config = dict(
    image_size=24,
    encoder_kernel_size=3,
    text_encoder_layers=8,
    weight_decay=0.04,
)
Rows from block 5 of the text encoder, named by matrix and row number. Rows with one number belong to one attention dimension. Each number is 50 + 12 x the weight over the matrix's rms, rounded and kept within 0 to 99. All counts start at 0.
# q: attention query, key and value (stacked) (text_encoder.blocks.5.attn.qkv.weight, 576x192, the q third), inputs 96-191
# k: attention query, key and value (stacked) (text_encoder.blocks.5.attn.qkv.weight, 576x192, the k third), inputs 96-191
q.171:44 48 54 44 49 54 43 73 55 56 49 38 56 51 42 61 63 43 55 55 41 44 44 46 49 50 69 69 46 41 55 75 58 55 69 57 31 58 71 51 53 59 59 47 52 50 59 38 57 45 53 61 53 56 22 51 58 33 46 54 56 57 38 40 39 66 43 48 38 28 47 59 53 35 40 65 29 38 39 62 38 60 67 48 76 44 45 70 38 43 51 57 34 60 60 42
k.171:56 47 41 35 54 48 61 60 73 49 48 41 55 47 50 43 46 47 58 50 57 66 35 53 69 41 42 68 41 46 61 52 56 35 44 31 48 50 50 67 52 41 63 57 51 38 52 53 41 45 49 53 68 61 53 82 51 46 22 52 72 55 46 53 60 45 59 47 51 39 55 48 58 41 57 52 47 39 53 49 28 67 38 50 54 33 54 65 41 43 70 38 53 55 51 45
q.172:39 28 32 58 43 61 42 50 48 27 49 52 52 52 36 54 26 51 57 11 76 47 49 69 58 41 30 54 50 44 55 52 71 54 59 53 25 57 44 27 43 20 71 31 52 46 68 72 41 35 37 57 47 51 61 41 43 47 37 50 53 45 41 37 41 66 76 51 63 37 57 69 38 52 34 67 39 45 46 55 54 34 46 39 72 50 50 52 53 21 38 58 52 57 56 70
k.172:57 45 55 67 53 52 69 30 71 69 31 64 68 37 43 58 27 48 47 52 50 38 33 42 36 47 43 45 69 40 66 64 57 23 64 40 61 43 57 35 60 44 46 63 61 22 52 65 49 41 39 48 75 50 61 41 71 39 59 58 32 43 61 82 74 54 39 52 19 60 59 54 52 66 56 49 38 45 26 62 65 67 38 43 65 40 54 23 40 68 54 51 33 56 42 60
q.173:47 71 46 40 36 61 55 39 46 67 56 63 51 54 60 52 41 55 36 63 53 48 56 70 36 54 39 73 66 60 38 62 48 54 36 56 39 57 43 42 62 53 62 46 72 39 34 43 41 46 46 55 56 49 46 49 52 54 62 62 66 50 23 49 57 51 45 50 47 50 40 53 65 22 44 55 40 52 35 53 47 34 50 54 45 59 35 42 66 64 47 40 59 27 61 52
k.173:51 32 58 40 57 44 64 45 39 42 49 44 51 37 40 33 53 36 66 39 49 52 53 41 61 69 30 35 41 66 52 69 46 51 30 49 37 39 61 31 87 48 33 47 57 40 44 67 46 43 71 62 44 46 32 49 56 59 50 61 47 46 41 71 39 65 46 56 44 46 45 45 54 68 61 44 37 50 60 47 59 58 52 59 38 42 63 55 68 54 34 76 72 58 45 46
q.174:69 53 33 49 54 41 68 74 66 50 44 45 41 63 52 62 38 38 35 51 22 53 44 35 55 44 19 42 62 69 53 46 38 46 51 59 47 33 39 85 40 42 52 53 59 62 27 54 61 58 41 51 65 49 58 43 55 52 60 53 59 37 55 43 45 55 58 62 37 41 46 38 39 62 44 26 57 37 37 34 55 37 58 42 36 45 56 57 74 73 23 46 28 41 47 46
k.174:65 36 52 42 56 76 74 39 48 72 49 36 48 51 25 47 63 56 48 47 57 55 58 36 46 34 74 55 66 28 68 44 65 47 32 51 60 42 39 57 58 60 51 65 73 55 39 50 46 52 64 18 48 42 48 40 58 45 38 51 34 52 73 66 42 39 46 59 54 54 28 65 44 78 61 57 53 50 69 47 75 44 38 44 47 48 48 53 43 65 59 53 56 58 33 41
q.175:44 56 50 58 53 41 69 45 28 43 49 38 53 56 48 50 31 58 64 60 51 48 31 53 64 60 55 39 56 49 49 47 55 45 45 53 56 63 32 68 41 53 53 23 42 48 51 42 44 34 55 61 43 58 47 62 65 46 49 57 56 66 66 50 44 54 25 44 61 37 56 66 39 30 43 51 52 57 28 47 59 55 50 51 44 53 71 49 62 47 59 57 66 54 55 42
k.175:50 65 50 47 41 43 37 48 64 48 62 56 57 48 46 45 46 48 54 37 38 51 63 61 73 29 51 63 39 48 41 60 40 53 64 56 39 49 52 32 50 59 47 61 31 30 40 42 64 53 58 36 47 28 41 42 39 73 42 60 45 22 71 53 60 44 66 43 62 39 52 60 56 70 29 50 71 34 36 77 46 54 49 57 54 55 45 71 58 73 61 61 65 49 64 60
q.176:42 61 50 52 42 54 52 32 40 49 44 30 69 37 50 54 61 79 55 22 45 54 60 59 43 38 29 40 34 60 42 35 45 54 33 33 54 53 39 51 43 49 44 48 50 43 59 43 49 54 49 43 44 44 69 61 37 46 54 55 37 66 54 35 54 40 45 71 55 60 53 32 49 56 53 45 43 54 50 63 46 63 73 37 47 37 39 38 38 44 40 49 40 49 53 45
k.176:54 48 60 70 48 55 38 34 67 50 50 40 48 60 78 49 48 65 55 62 55 50 47 60 46 65 77 57 56 73 51 34 64 34 43 74 71 27 48 53 50 59 39 28 55 63 52 64 45 66 48 49 29 43 36 47 49 49 76 23 38 49 65 48 63 35 45 37 57 48 55 53 49 22 42 39 53 34 52 31 51 53 48 34 36 51 56 36 53 49 59 30 30 61 24 53
q.177:47 64 44 50 58 14 71 53 42 39 67 49 46 41 68 67 43 51 55 62 59 30 39 60 67 57 35 52 59 46 38 70 56 63 58 26 55 30 38 54 55 50 46 31 44 69 70 52 74 48 66 62 59 40 48 48 85 62 61 39 49 42 65 31 32 32 53 29 39 39 58 62 47 45 50 39 54 50 58 78 53 60 60 60 57 79 45 70 34 45 43 57 41 63 46 58
k.177:60 46 48 37 54 38 64 26 62 46 33 61 49 57 44 39 53 11 35 53 37 53 41 42 59 52 83 65 78 22 65 70 33 69 45 60 58 33 43 51 26 57 73 63 42 42 58 52 55 50 52 29 69 49 64 50 58 63 40 46 50 67 53 56 80 41 66 48 50 46 51 25 59 54 13 41 66 47 46 50 19 49 48 55 67 51 33 62 30 48 65 45 47 67 46 42
q.178:47 56 45 50 53 56 57 65 63 61 56 63 56 47 54 47 42 59 60 58 62 33 69 46 50 46 80 32 48 37 49 44 46 41 69 54 65 37 46 38 45 49 58 50 45 31 35 73 58 34 56 64 79 60 58 51 60 39 42 37 59 58 35 45 45 43 50 33 51 52 54 34 40 40 47 54 44 58 38 34 46 29 51 50 60 37 50 64 42 73 57 57 61 44 46 59
k.178:49 55 63 49 54 55 42 53 37 23 53 34 44 36 23 49 36 50 50 59 46 58 41 24 61 55 30 52 53 63 60 69 62 56 36 55 72 58 36 44 51 43 51 59 64 42 38 59 57 29 48 64 52 43 36 48 62 53 50 49 45 49 42 55 32 39 51 55 79 37 33 46 51 55 56 48 48 39 41 58 29 64 24 45 53 45 61 49 51 43 74 60 45 59 62 44