From a checkpoint of a small contrastive image-text model: text encoder norm layernorm, muon at rate 0.015.
Rows from block 4 of the image encoder of a small contrastive image-text model, named by matrix and row number. Rows with one number belong to one channel. Each number is 50 + 10 x the weight over its row's rms, rounded and kept within 0 to 99. All counts start at 0.
After each channel's rows are labels from the 100 images, of 14848, where the channel reaches its highest value: "strongest on" is what is common among them; "patch colour" is the nearest of a few named colours to the mean colour under the peak. Only what is clearly more common there than usual is listed. The data: photos with spoken descriptions (Open Images, Localized Narratives). In brackets: how many of the 100, against the usual share in percent.
# convs0: first 3x3 conv (encoder.blocks.4.convs.0.weight, 96x96x3x3, each kernel summed), inputs 0-95
# convs1: second 3x3 conv (encoder.blocks.4.convs.1.weight, 96x96x3x3, transposed, each kernel summed), outputs 0-95

convs0.78:65 68 38 57 54 44 56 55 55 57 51 50 56 48 57 52 36 48 60 58 61 52 80 50 46 51 47 56 42 63 55 41 53 48 53 50 48 47 51 60 57 57 71 42 38 47 66 45 42 34 72 55 53 45 60 49 55 56 44 52 26 74 50 46 74 56 54 62 65 62 46 52 42 54 55 43 41 35 35 40 49 34 54 58 54 40 51 48 53 68 62 59 49 64 67 53
convs1.78:48 40 51 44 43 50 49 48 47 47 44 39 51 40 54 35 29 37 41 41 33 45 50 80 48 45 62 48 41 45 39 56 52 62 33 38 53 40 46 41 47 57 42 30 38 48 40 41 55 51 24 55 46 49 52 64 46 29 44 39 43 29 50 48 38 42 63 43 49 49 49 40 50 53 34 41 45 34 49 53 57 30 43 43 47 36 41 45 47 48 29 52 34 53 38 52
strongest on: text has "sky" (81 vs 24.5); text has "trees" (63 vs 27); text has "clouds" (29 vs 4.6)
patch colour: white (42 vs 6.8)

convs0.56:44 41 55 55 49 41 39 43 47 50 42 42 41 52 37 29 54 66 31 59 47 58 49 62 51 66 64 42 48 51 55 60 51 37 38 46 39 43 18 36 52 58 45 59 51 73 46 33 49 42 52 41 38 56 33 45 44 51 44 35 54 44 35 35 51 58 36 52 37 58 43 37 46 43 60 43 45 47 39 51 42 38 43 49 54 40 37 47 43 39 42 70 39 48 42 39
convs1.56:67 61 45 46 56 57 61 54 50 52 49 55 44 49 47 52 25 41 53 35 57 37 48 35 29 46 55 68 50 43 61 54 62 49 51 45 56 60 55 50 28 47 56 45 55 50 58 69 52 53 48 43 52 52 44 54 54 36 42 51 53 29 54 78 49 43 59 66 62 41 53 41 50 35 60 52 70 46 61 63 53 79 28 58 53 58 41 58 49 49 59 54 45 48 56 48
strongest on: text has "wearing" (34 vs 12.3); text has "man" (30 vs 12.2); text has "black" (26 vs 9.8)
patch colour: pink (30 vs 9.5)

convs0.83:65 59 69 53 57 51 45 60 40 59 30 52 72 37 67 52 65 51 67 33 65 49 24 46 43 53 38 41 53 28 53 37 47 65 50 58 69 48 55 57 47 55 55 31 42 47 46 54 37 39 54 45 46 60 44 50 59 47 59 53 61 59 42 58 49 52 48 33 54 34 44 49 54 49 50 42 57 39 48 48 38 54 64 63 47 59 51 32 42 47 59 50 36 52 58 47
convs1.83:37 46 36 43 28 62 44 40 45 51 45 34 49 38 40 54 36 62 54 53 36 44 25 46 57 53 59 42 39 58 58 47 42 57 50 59 58 73 43 40 58 47 36 33 40 61 59 50 46 36 44 55 40 69 53 64 46 42 58 49 63 58 57 36 35 47 56 55 46 39 59 44 49 44 55 63 50 35 42 41 56 51 37 57 59 68 35 48 49 58 42 59 48 64 36 46
strongest on: text has "plate" (31 vs 2.1); text has "food" (26 vs 3)
patch colour: brown (72 vs 30.9)

convs0.91:52 70 47 41 56 32 47 44 49 31 34 54 57 55 28 50 33 37 29 35 45 54 60 39 36 46 53 48 47 43 44 31 45 39 45 37 54 54 40 41 64 48 58 31 54 63 54 60 55 28 59 46 49 42 39 39 47 41 46 32 37 56 38 48 43 67 54 45 46 25 54 41 41 54 54 51 54 40 42 44 43 46 52 36 43 43 41 55 47 46 38 40 53 51 51 53
convs1.91:47 45 51 59 51 68 42 58 53 47 59 67 52 64 48 34 43 39 32 44 72 47 66 74 57 70 33 50 50 52 48 58 49 49 63 62 52 44 45 62 54 65 51 48 51 40 43 50 52 31 52 64 49 50 37 56 49 38 50 35 40 62 42 49 58 59 59 51 48 67 50 53 71 50 55 37 50 50 30 47 43 53 49 57 64 45 72 70 62 42 48 43 61 48 54 61
strongest on: text has "sky" (67 vs 24.5); text has "buildings" (35 vs 10.9)
patch colour: white (28 vs 6.8)

convs0.48:49 52 67 46 48 49 41 40 48 31 30 48 40 61 36 47 64 59 50 42 55 50 58 36 37 51 44 44 50 60 63 50 37 51 45 49 41 54 44 49 52 26 41 56 44 48 47 52 51 43 55 53 40 58 37 67 51 39 34 35 62 40 47 84 65 58 51 54 67 36 46 49 56 35 40 47 50 55 51 63 52 35 57 53 30 61 45 50 28 41 49 43 41 53 41 51
convs1.48:43 46 73 54 53 58 44 32 40 54 30 42 42 44 42 43 50 56 33 43 42 36 35 65 36 47 39 57 35 55 38 55 44 68 35 43 51 59 43 48 52 50 57 52 39 64 33 47 56 59 45 68 42 50 76 65 45 46 47 53 49 54 63 34 48 42 69 41 66 43 52 40 45 43 37 66 51 56 60 56 49 54 44 54 56 46 44 52 42 59 28 56 44 50 41 53
strongest on: text has "trees" (75 vs 27); text has "sky" (55 vs 24.5); text has "grass" (39 vs 10); text has "plants" (34 vs 9.8)
patch colour: brown (62 vs 30.9)

convs0.35:52 39 64 69 38 22 37 38 50 46 63 35 50 45 46 46 34 52 42 44 58 42 55 22 56 45 52 45 35 28 59 47 37 29 38 47 57 50 58 34 51 32 51 63 41 44 53 51 57 36 56 44 54 44 46 45 53 56 39 49 58 44 39 61 41 66 44 57 59 63 39 41 51 46 48 48 54 57 60 38 44 56 44 38 40 43 47 48 53 57 56 61 42 33 53 34
convs1.35:52 55 31 37 45 63 58 50 31 62 57 45 48 38 43 61 53 49 58 56 33 46 49 56 52 31 58 45 44 54 39 50 51 63 46 52 66 38 61 41 30 44 49 46 39 47 58 59 44 52 46 52 39 45 54 50 37 68 63 67 44 39 65 66 51 43 61 56 55 43 40 59 50 57 43 49 48 48 50 52 38 55 37 72 29 60 33 36 47 64 54 62 43 28 55 38
strongest on: text has "wearing" (38 vs 12.3); text has "man" (30 vs 12.2); text has "woman" (28 vs 9.2); text has "smiling" (25 vs 3.9)
patch colour: pink (31 vs 9.5)

convs0.37:43 64 43 45 55 40 36 45 43 39 34 50 37 70 41 40 41 41 41 26 34 58 48 48 54 44 31 49 61 51 38 33 38 54 54 58 47 48 53 64 51 42 55 28 61 49 57 48 53 52 52 56 71 63 51 38 53 50 38 41 51 57 44 40 42 44 49 53 64 77 45 57 50 47 49 33 36 42 67 58 35 42 44 50 51 49 34 68 40 41 53 43 49 44 56 50
convs1.37:47 55 41 42 43 61 55 36 54 51 56 49 49 46 61 48 29 46 40 55 35 52 22 74 45 52 53 45 56 61 48 64 52 55 46 36 50 59 56 45 52 59 58 54 50 49 39 49 48 43 33 61 47 63 53 73 56 39 58 58 69 47 39 35 68 34 64 48 36 57 53 63 49 63 57 75 61 53 54 36 65 45 45 57 56 44 47 55 66 50 57 54 54 62 52 54
strongest on: text has "sky" (72 vs 24.5); text has "trees" (67 vs 27); text has "grass" (28 vs 10)
patch colour: white (46 vs 6.8)