config = dict(
    encoder_arch='preact_resnet',
    encoder_norm='batchnorm',
    encoder_activation='silu',
    encoder_stem='deep',
    text_encoder_causal=True,
    text_encoder_bias='none',
    residual_init='zero_last',
    lr=0.015,
    lr_schedule='wsd',
)
Rows from block 3 of the text encoder, named by matrix and row number. Rows with one number belong to one neuron. Each number is 128 + 32 x the weight over its row's rms, rounded and kept within 0 to 255. All counts start at 0. Numbers have three digits each.
# fc1: MLP up (text_encoder.blocks.3.mlp.fc1.weight, 576x192), inputs 96-143
# fc2: MLP down (text_encoder.blocks.3.mlp.fc2.weight, 192x576, transposed), outputs 96-143
fc1.73:177102170135118128166129123149190177060125098105100207199080105153142146128148143117133171157106133211133153070110081116166120183149099178165107
fc1.74:135147109163145102066128104140178077127119120118132130136128190119110106110119100115172109136093124115111113098115079116087153123047092137063103
fc1.75:113132132157148165088122155128111175114114192170076116165153152162085083135150111142135112099154120145128139118135127099091168140135131146168127
fc1.76:080081183138162100088166118143132112205104131043134130158178134086071156052148166137155109108150142138168165087155151105147118107096118147081163
fc1.77:179130114126183139121158099091196105144125153119079102159216101108109177117097165136149089108139145192031134129125104109107151110123166098129111
fc1.78:124151150182150130142139152140098122096025111111103122123075146173162194166116158112107135087152142219144110143138117139110165106093151153113133
fc1.79:168104148182121078102153135173152136138084074156156142119114092108203163089144131181174190073103090104091144090182149073161167101147174153151100
fc1.80:086100166199157148106069146191102068135117134148190149085104176109121119125095162123108147113115160144093159088124141115131083132120152098076179
fc1.81:172167210094187144121093132084095194117125063108114153138158137080153162199130118102153102126101134120143090182161101130064146092172071147106081
fc1.82:133139123155191122167135169101120170157113093066091176101170182086108132119114139098092100094104122167180137163166124108226209106171126154141159
fc1.83:078130133140136152169099126146112110126137120049150108125166140118081160143049128121186126149109213103034141132096083143149104126075158080127133
fc1.84:119143091185130102092157151098106108115057097109089153126141072066149114134119153139185109123133089115198132159224087115129113104075073185067068
fc1.85:140163089111128143113160125131142151136102122172111056109159156123158103176091128140154096154182133104137144141160088074091151140062146112110181
fc1.86:114188140147114131140115158142061136139133156137041099167145092094105085095160120125154145184164155138116099138108217113149154172170189143084117
fc1.87:196179121133103044102118173182165130123153127139143115157129085156132046123123110114132105135093177122129166119150141103115169102146129133161094
fc1.88:088109109131140058128085171118192128122138096114154143190172127131135103194139102084152073134153160138184101111130098138112153109163099098080150
fc1.89:179164091088129067111112175107131169190180104097157120093121153144109100116065110168186186113182094089140115144165121109145188157136143126148126
fc1.90:133174078053143113217088098113144146116151118181102116172074158126062135183128180119175104185125122130113152084198118154140097212118097075170101
fc1.91:130133150121148124162149128162109108115102109171152170160140121123110182137162123135171090079084147184173173119078165199140152124083135130147064
fc1.92:113158157097207132138186111136119167109051108131137166154113112120147089121091179096105133172111119150213140180119113177166125093113122106093154
fc1.93:075134131107015133095137107131170144171102113092059144088156124087094177155184115104187107123128136149131099095106096149117143164101132116082187
fc1.94:124109154106105172163162168127070132144070139188069099147069167070139118134130146062145160115129145139173115127107140102120126106072134076100186
fc1.95:140114099132091123121083100173160146079102133149121156175138144136127075147083135182088141135131198158190127112110181150134174083131194143140180
fc1.96:143169093132139093158176056067234091154111100144135122183149108123093083114110161101143145128156145111111077157139149139155117102175155079094180
fc1.97:104083185097125111086125122089120133184123145148116096151165129126118125174110122072178145118103160153154170128083213162122123157158086126158083
fc1.98:103067124099143089156088095174161101123064106104112145122122104113088132091110084185111112139155163147067121148199142145132105103169133120142132
fc1.99:087105138125105128206093132129145135161067101076142116150086149110133067096093140142153140159119138149124143105147104100143146126148143119149079
fc1.100:234127159202183189124109144076131094103182137105110120167131091106121108142121220171124092124115162121121145097140164135070107095112103160130167
fc1.101:171090157173088143103091189129129104123152109189037067170089186148127146092182171157095134062150085163060108094157142142116166115140074065105113
fc1.102:107148150131149075128138137102161087141088145138104095153157137102081087111111169180129104142100111182151144069110171127167134157110087087168168
fc1.103:099154076118115144122099124134115132111128125156108079156145141147121057161113116142141168153159188150170084129152194178118169146147115060118119
fc1.104:065118146197151152108096110110095120139132145168193111065139090132149126149114148138143127139147186114152191170143106107131127174159150123091128
fc1.105:122170144061133229096145129077124111139139167120132123099129108118119117197159118188132094119079164132144113175089130169135080142130122101146203
fc1.106:133163047100099052108100078109116064163115139154116132144089105118121157146150109080127130079177158147108157142122041156178126164130094115091127
fc1.107:177117111135161084110119167121110147091067093191142144122161131172130147114204153179151120145135162154203116080173157158161129128123123116051102
fc1.108:137073157132174164136091116135126109132170169189108188089143095165133111174113193101175071092145151122116144096149182069164114152106183139136113
fc1.109:118129151114099139108167111134098202165066112162139083080092137129178159176123171079131139164146127174165163109135128152088164108135118133080196
fc1.110:136177147139143137131165134094146161100081154145103132105106162158116117102144143073129104148129126169115162119206168161101107139083142158194104
fc1.111:063116149154139130173123161221146156089104155164109144107095089094150158172158131136158152124149145132158123117108149099157120144126124165145099
fc1.112:127083161161156143100135153121066124108151123147145145132152130105087138132126142055117168115146109139148082156139147143169111160163144103163110
fc1.113:079151190127152099193095120075156150114093100101087157149101156144103172125206134148172074156157140180107158092139108122169088099168081186148138
fc1.114:134109147070099082133174136082146133114151141061153139167125082148084095136109112121181104210136174160173111071164139133148138101099102145122097
fc1.115:170096120086099100141086108160151123122152120158087181101127118129132130181119128124134115143140110216100106072106136117177140127097131089115094
fc1.116:134168112122102138100161120103175185161128135110132107088133104081151104159116160121096091154121124178098184184167112144126120153111081109165106
fc1.117:148067209145132185160116142185140077128104162105047181161074129106120093121131185159129123126083147162113145115141124149150175096134135078149121
fc1.118:100165141131171137072099134146098164125139046139107106060129099132082127189147154138214128053116086110099148137148118132172122147156145079108129
fc1.119:099088094124165104059135089117087112123060073125163104125136106078101195171134156134105095059135131156099151150101188219154112178205076073134151
fc1.120:156140142115158109066130083168097143136132097135108141128186142092143153119106103142149140106100144103145137164113114052154144126188108092158134
fc1.121:143132132114136121134034051151145147146134112105138138146145167166159115149138137088081121153089214175115119160156149126115155055101134102141174
fc1.122:126152125188078110115143152139183167113093117128118155137111160110192163118142116127161146157185138130087082114159080133123181121105140134096168
fc1.123:126133138165128152130176091098137047132123118083146152156115164161125070144156096106182131183157175170137106159148115109190101140146187070078131
fc1.124:100145178131131075122088139124160150170090079138133116133110085078139133129135135090128164123063193131125156141116073149149114113146155173139102
fc1.125:125203183168121166154103168071122119143112112120137135109115173124155110133166126124068145137111119121146182112122076146144130203130102115124121
fc1.126:148134168110138165158149075089151191132125083083181131151154061162123141096139133192134159115157127109095109170119132184174089125083138110150047
fc1.127:162147162058195149064173127091126172156170152163128093113134095141098092125090184133118111161099124139121144108129128159112092106094161128152145
fc1.128:178169109152131118119099089128118119108101121099040130115116101119082188143152135153171155118174101133116062153167164124126084161123098088173118
fc1.129:170191109130085076079079144083112168097135153110098134144126207136096162120118151104154186111143143128145127144210120082108170099164172091148147
fc1.130:098104130140132117100143103140110149162186128151105134056171107097089118104152131101129119069111144079113109130164099135134128091123102065118130
fc1.131:168107113103099122082142072143185131181139156122154162080080107130181048122116123130147187154098148152152124175162076165136193095100137092146152
fc2.73:080175074128082131121132159084086143185133119121080202121127096123141105133121130110118109146126194094054164095171108089170119148113148090064093
fc2.74:091158082168119123138191102168100147158097135200167131147098128134129159163143125144133060090163144141129107146198115119079061154165107162150123
fc2.75:144124158117093133103085123163147165128140164112223097184125077083114083144096194139165142113125117105165125162121119119178110137137144115155103
fc2.76:098087119104098162110102135134125163083087144100133137175158108166117133109102147148147130098119159171121108165163115175180115096058149150113105
fc2.77:117155059175091133140125156130120122161093142157123149161138143115120160110116116148113120138127147156125158136179146084113145155128189095100098
fc2.78:091209101124105115156162117138061150145089158138108138196181113123158131101137097139098097155131116110123047131145133112190079107159162113090129
fc2.79:073183082180117112117098136134097143125110107121136113140147134116119122121134113098122087134119156140102151119152146122105122136046144096072124
fc2.80:061102110070110123177096109099165104111098103063129148124179101126155116137145135064135115075096097112145153116203118115108107081164090181119120
fc2.81:122140147133059163139119084127174142100127144080122124150153105170174095118123148165112172060112173113205148122164085105083127136142141103089105
fc2.82:106101170113156199128152142121094100075178065121134145118170082068170092122123130145152086193122171178176084105114098133081170125150116137139158
fc2.83:143174118154149123160152116167097106090126151156170186117124109148126180172189149063091137121083096193124149142116079149139113163145126158080139
fc2.84:139154125116113162162136102114101190086149156121140132122109164176130086128134075151155143164136150130103029116107096088146125165108138100135175
fc2.85:110073154161123138167107144102069128183100121122109173187085161132069103107144167138143127141146155172093140174154114110110101139043145111129120
fc2.86:156097109176122098108133152096140139120091129086087130131160143139131097119104084154128165176090156156124185084149133068077083150125149108110107
fc2.87:088122142119129147167184133113149142169123129171119109102129161045127098139140130183118145119132096118105133181148169144133043091162063118117122
fc2.88:153123105053135141161152057137076115098094202133154180141134145081168130105160171133165079112095124149139072169165119130147123085077110109174108
fc2.89:142134143091080075105077104069080155057130156123113136059130093124121104145167145123188111102125173175158152149148125091129147158094090146152063
fc2.90:122094132094124132095126097115148110126109123167173109113160123114118100219107118175077156123148134170132089170104139086131080205174131182113122
fc2.91:158114122139184097175091126133162092156131102136153165087134087143092105189149139110127201187165148082190055135146157118177092110097167125131089
fc2.92:093150105179068142106096139129131110140115127134124142210120132088112146118166091135139072140129168153095178076210131091119117163108157112089124
fc2.93:130111125130130144093126107168096108170110106190135117170126119173139099052109132156145169050195121148182151121124154163147167109159075153140095
fc2.94:204140114082082126185122154122109152119108122167123194137123141124117129069188113152161119132098175013088104112119142106176147112161078125116125
fc2.95:122092115141202145083134106168117123131121124138167095168167132094083168133143145107163105143131132131132158182144143194169182128090169125109143
fc2.96:086154085119102132115091110139098135148148135144160155120155086149083154118151158117147152188115142141169149124168139089144133146167123148110184
fc2.97:088163096143103164106100171121136128109104107111155151150138169149094114127120109176151115149175200096096144125183152143149150111091145094130133
fc2.98:096171062177075097165085166077117111122149117136117126227189147051145144149133125088178158183109190120123167130152144099131109089096142060159135
fc2.99:104168101170106145089096152117107127143112137153133119157113174089141133136129138108146132146139149150111175134196137114122112131105154129048102
fc2.100:127067086041139090177086087120165169127128116132158143128108099108116162128149083109143146141113158105190106227134097094098144113165167115147088
fc2.101:108180116090088098184140119097150131141106131065137176073177087137106098143068174140136109152194118091107150116140099103132174145180207099086119
fc2.102:114156081144078105091141120102103178133170096139113122113126131136132159145160138117105136111105093113148149106083127120134119076144139133103142
fc2.103:174085117113151167151137088134145132091157170108187091152094119106165130168108150205115089175060158129100139157146186128217150157135122064149153
fc2.104:111198117157114163147072126108101121145110120099090166188121151094115142115123106115120133120134156154105161098170172116136139122119171092072097
fc2.105:114124115143134144107129127162108101114182084086136170128113126141142184096171134095142105122120146110110147192182113120221094180116184064130077
fc2.106:103168103137118149120126119142103101141105117148135141183133159092132109142127088125152092126132146123110146088180146107115132151116160104038091
fc2.107:118142068078132134153120162073134062119194157086150095115114104114095071111086106118178144200138144105120088139137150071150152089107142168150128
fc2.108:157071137183107142102110175056078118105074149133130140137091164136136052144114122168119147167185130106132122140148126152101111103158094101192109
fc2.109:108128141090150107135095080129116077122160108151113186125136133110155107079124052181155116116054149145149150145146129115159155119162146123137197
fc2.110:153143148089093157123101133092116185140162104150095166119149118114123199145115152097208144080113124146138139061169135146122104177096117125134116
fc2.111:089132124116090072136099067108165114137142146152121176163099121107129155110127127111134167145106162092057160108137136157158073134092103165169142
fc2.112:101145147160120101117103082072154120087101202164075155100098157064085142140088141118123137169092147055141148144147123120136136114151099120086140
fc2.113:134158108139161105193168121138147100108163070091102172121106130094139081136170149187119129157139113141170108129157170060165156118124110110163105
fc2.114:087150142158109133131133107192145132111108162078136158108157142094082113132117122172143132124137119160130126072103105184112091159096163107103064
fc2.115:138129117126162168082143135169139153202115142136088148145148097154150145131077165135152158180057102153153112156212151150094132145117104105185114
fc2.116:123158126144092145074107132123101097199109186132099154163104160172134065156132112137156065122169093156115147100115143117104086115097156110095103
fc2.117:098120125094119129080169106061083140112066126194137137145120128161142174165135131138104125151183093113076142177155137048143094151117151096161116
fc2.118:148165119186124145114056138179088110152097170118160191150181126180090121058085133143101114111115192135158156111184138117163140062127115137097151
fc2.119:113115178083140107074134114148102151134132099141085129140150119120120182114123119142140192120112118122188165127103144095119127176104161098155119
fc2.120:102120128095099156148076127131122102111070158063157114097094103141134110050151165146115100123174105159134186140168173147133088116132174108106071
fc2.121:161135140187135131137125080146142112096107136196156108113154064124161168166116138179115061102136083147075135136113120122150138146113109094116132
fc2.122:079129178165076156061092141171092090108113125185129128153107137131148091121125109137123156144093155155131135099125101145147128112067162135180114
fc2.123:128120122161129134125091145053179133141131133151133169149096170133147106112127114157157118066129061088109155141116124130131127147186141083161085
fc2.124:126140122110152121071155136164100096110165092163127088185114150089091130156141111125167068124061158174122056132116102104142137085091087138093130
fc2.125:082159083164114143116117131148107097141097151122140158168140152090109127119099138121152121116137141182106137108202144111125116131106171091034123
fc2.126:149142216130117118131173165133196115146168123146110099105133088121146102119157122113111152186150097119117152124144125155090133170088134115034142
fc2.127:154124127133114151179074148108124184137177164107106114169077136113199162150143038138086171152152139084151093106188130130123108110201092083114070
fc2.128:114070121203104130128116096099152155174138111112154105151096112130181181104113059142124165136098143116135195123145112116131170112106142167071113
fc2.129:082157122150125196095112117116162132167060122169120141147151122083138085091147108142133148155134180150149160105156129119125130187106162108093094
fc2.130:149102147114172117109151093090163104120180113093132142140162154112186153126155050154071091134109133136194129076057151154148114097149142153175096
fc2.131:087162105120155137153136175127082154170132170145065161134116135075127145129119117131115141128120144150084151094129132048141101126123170108113061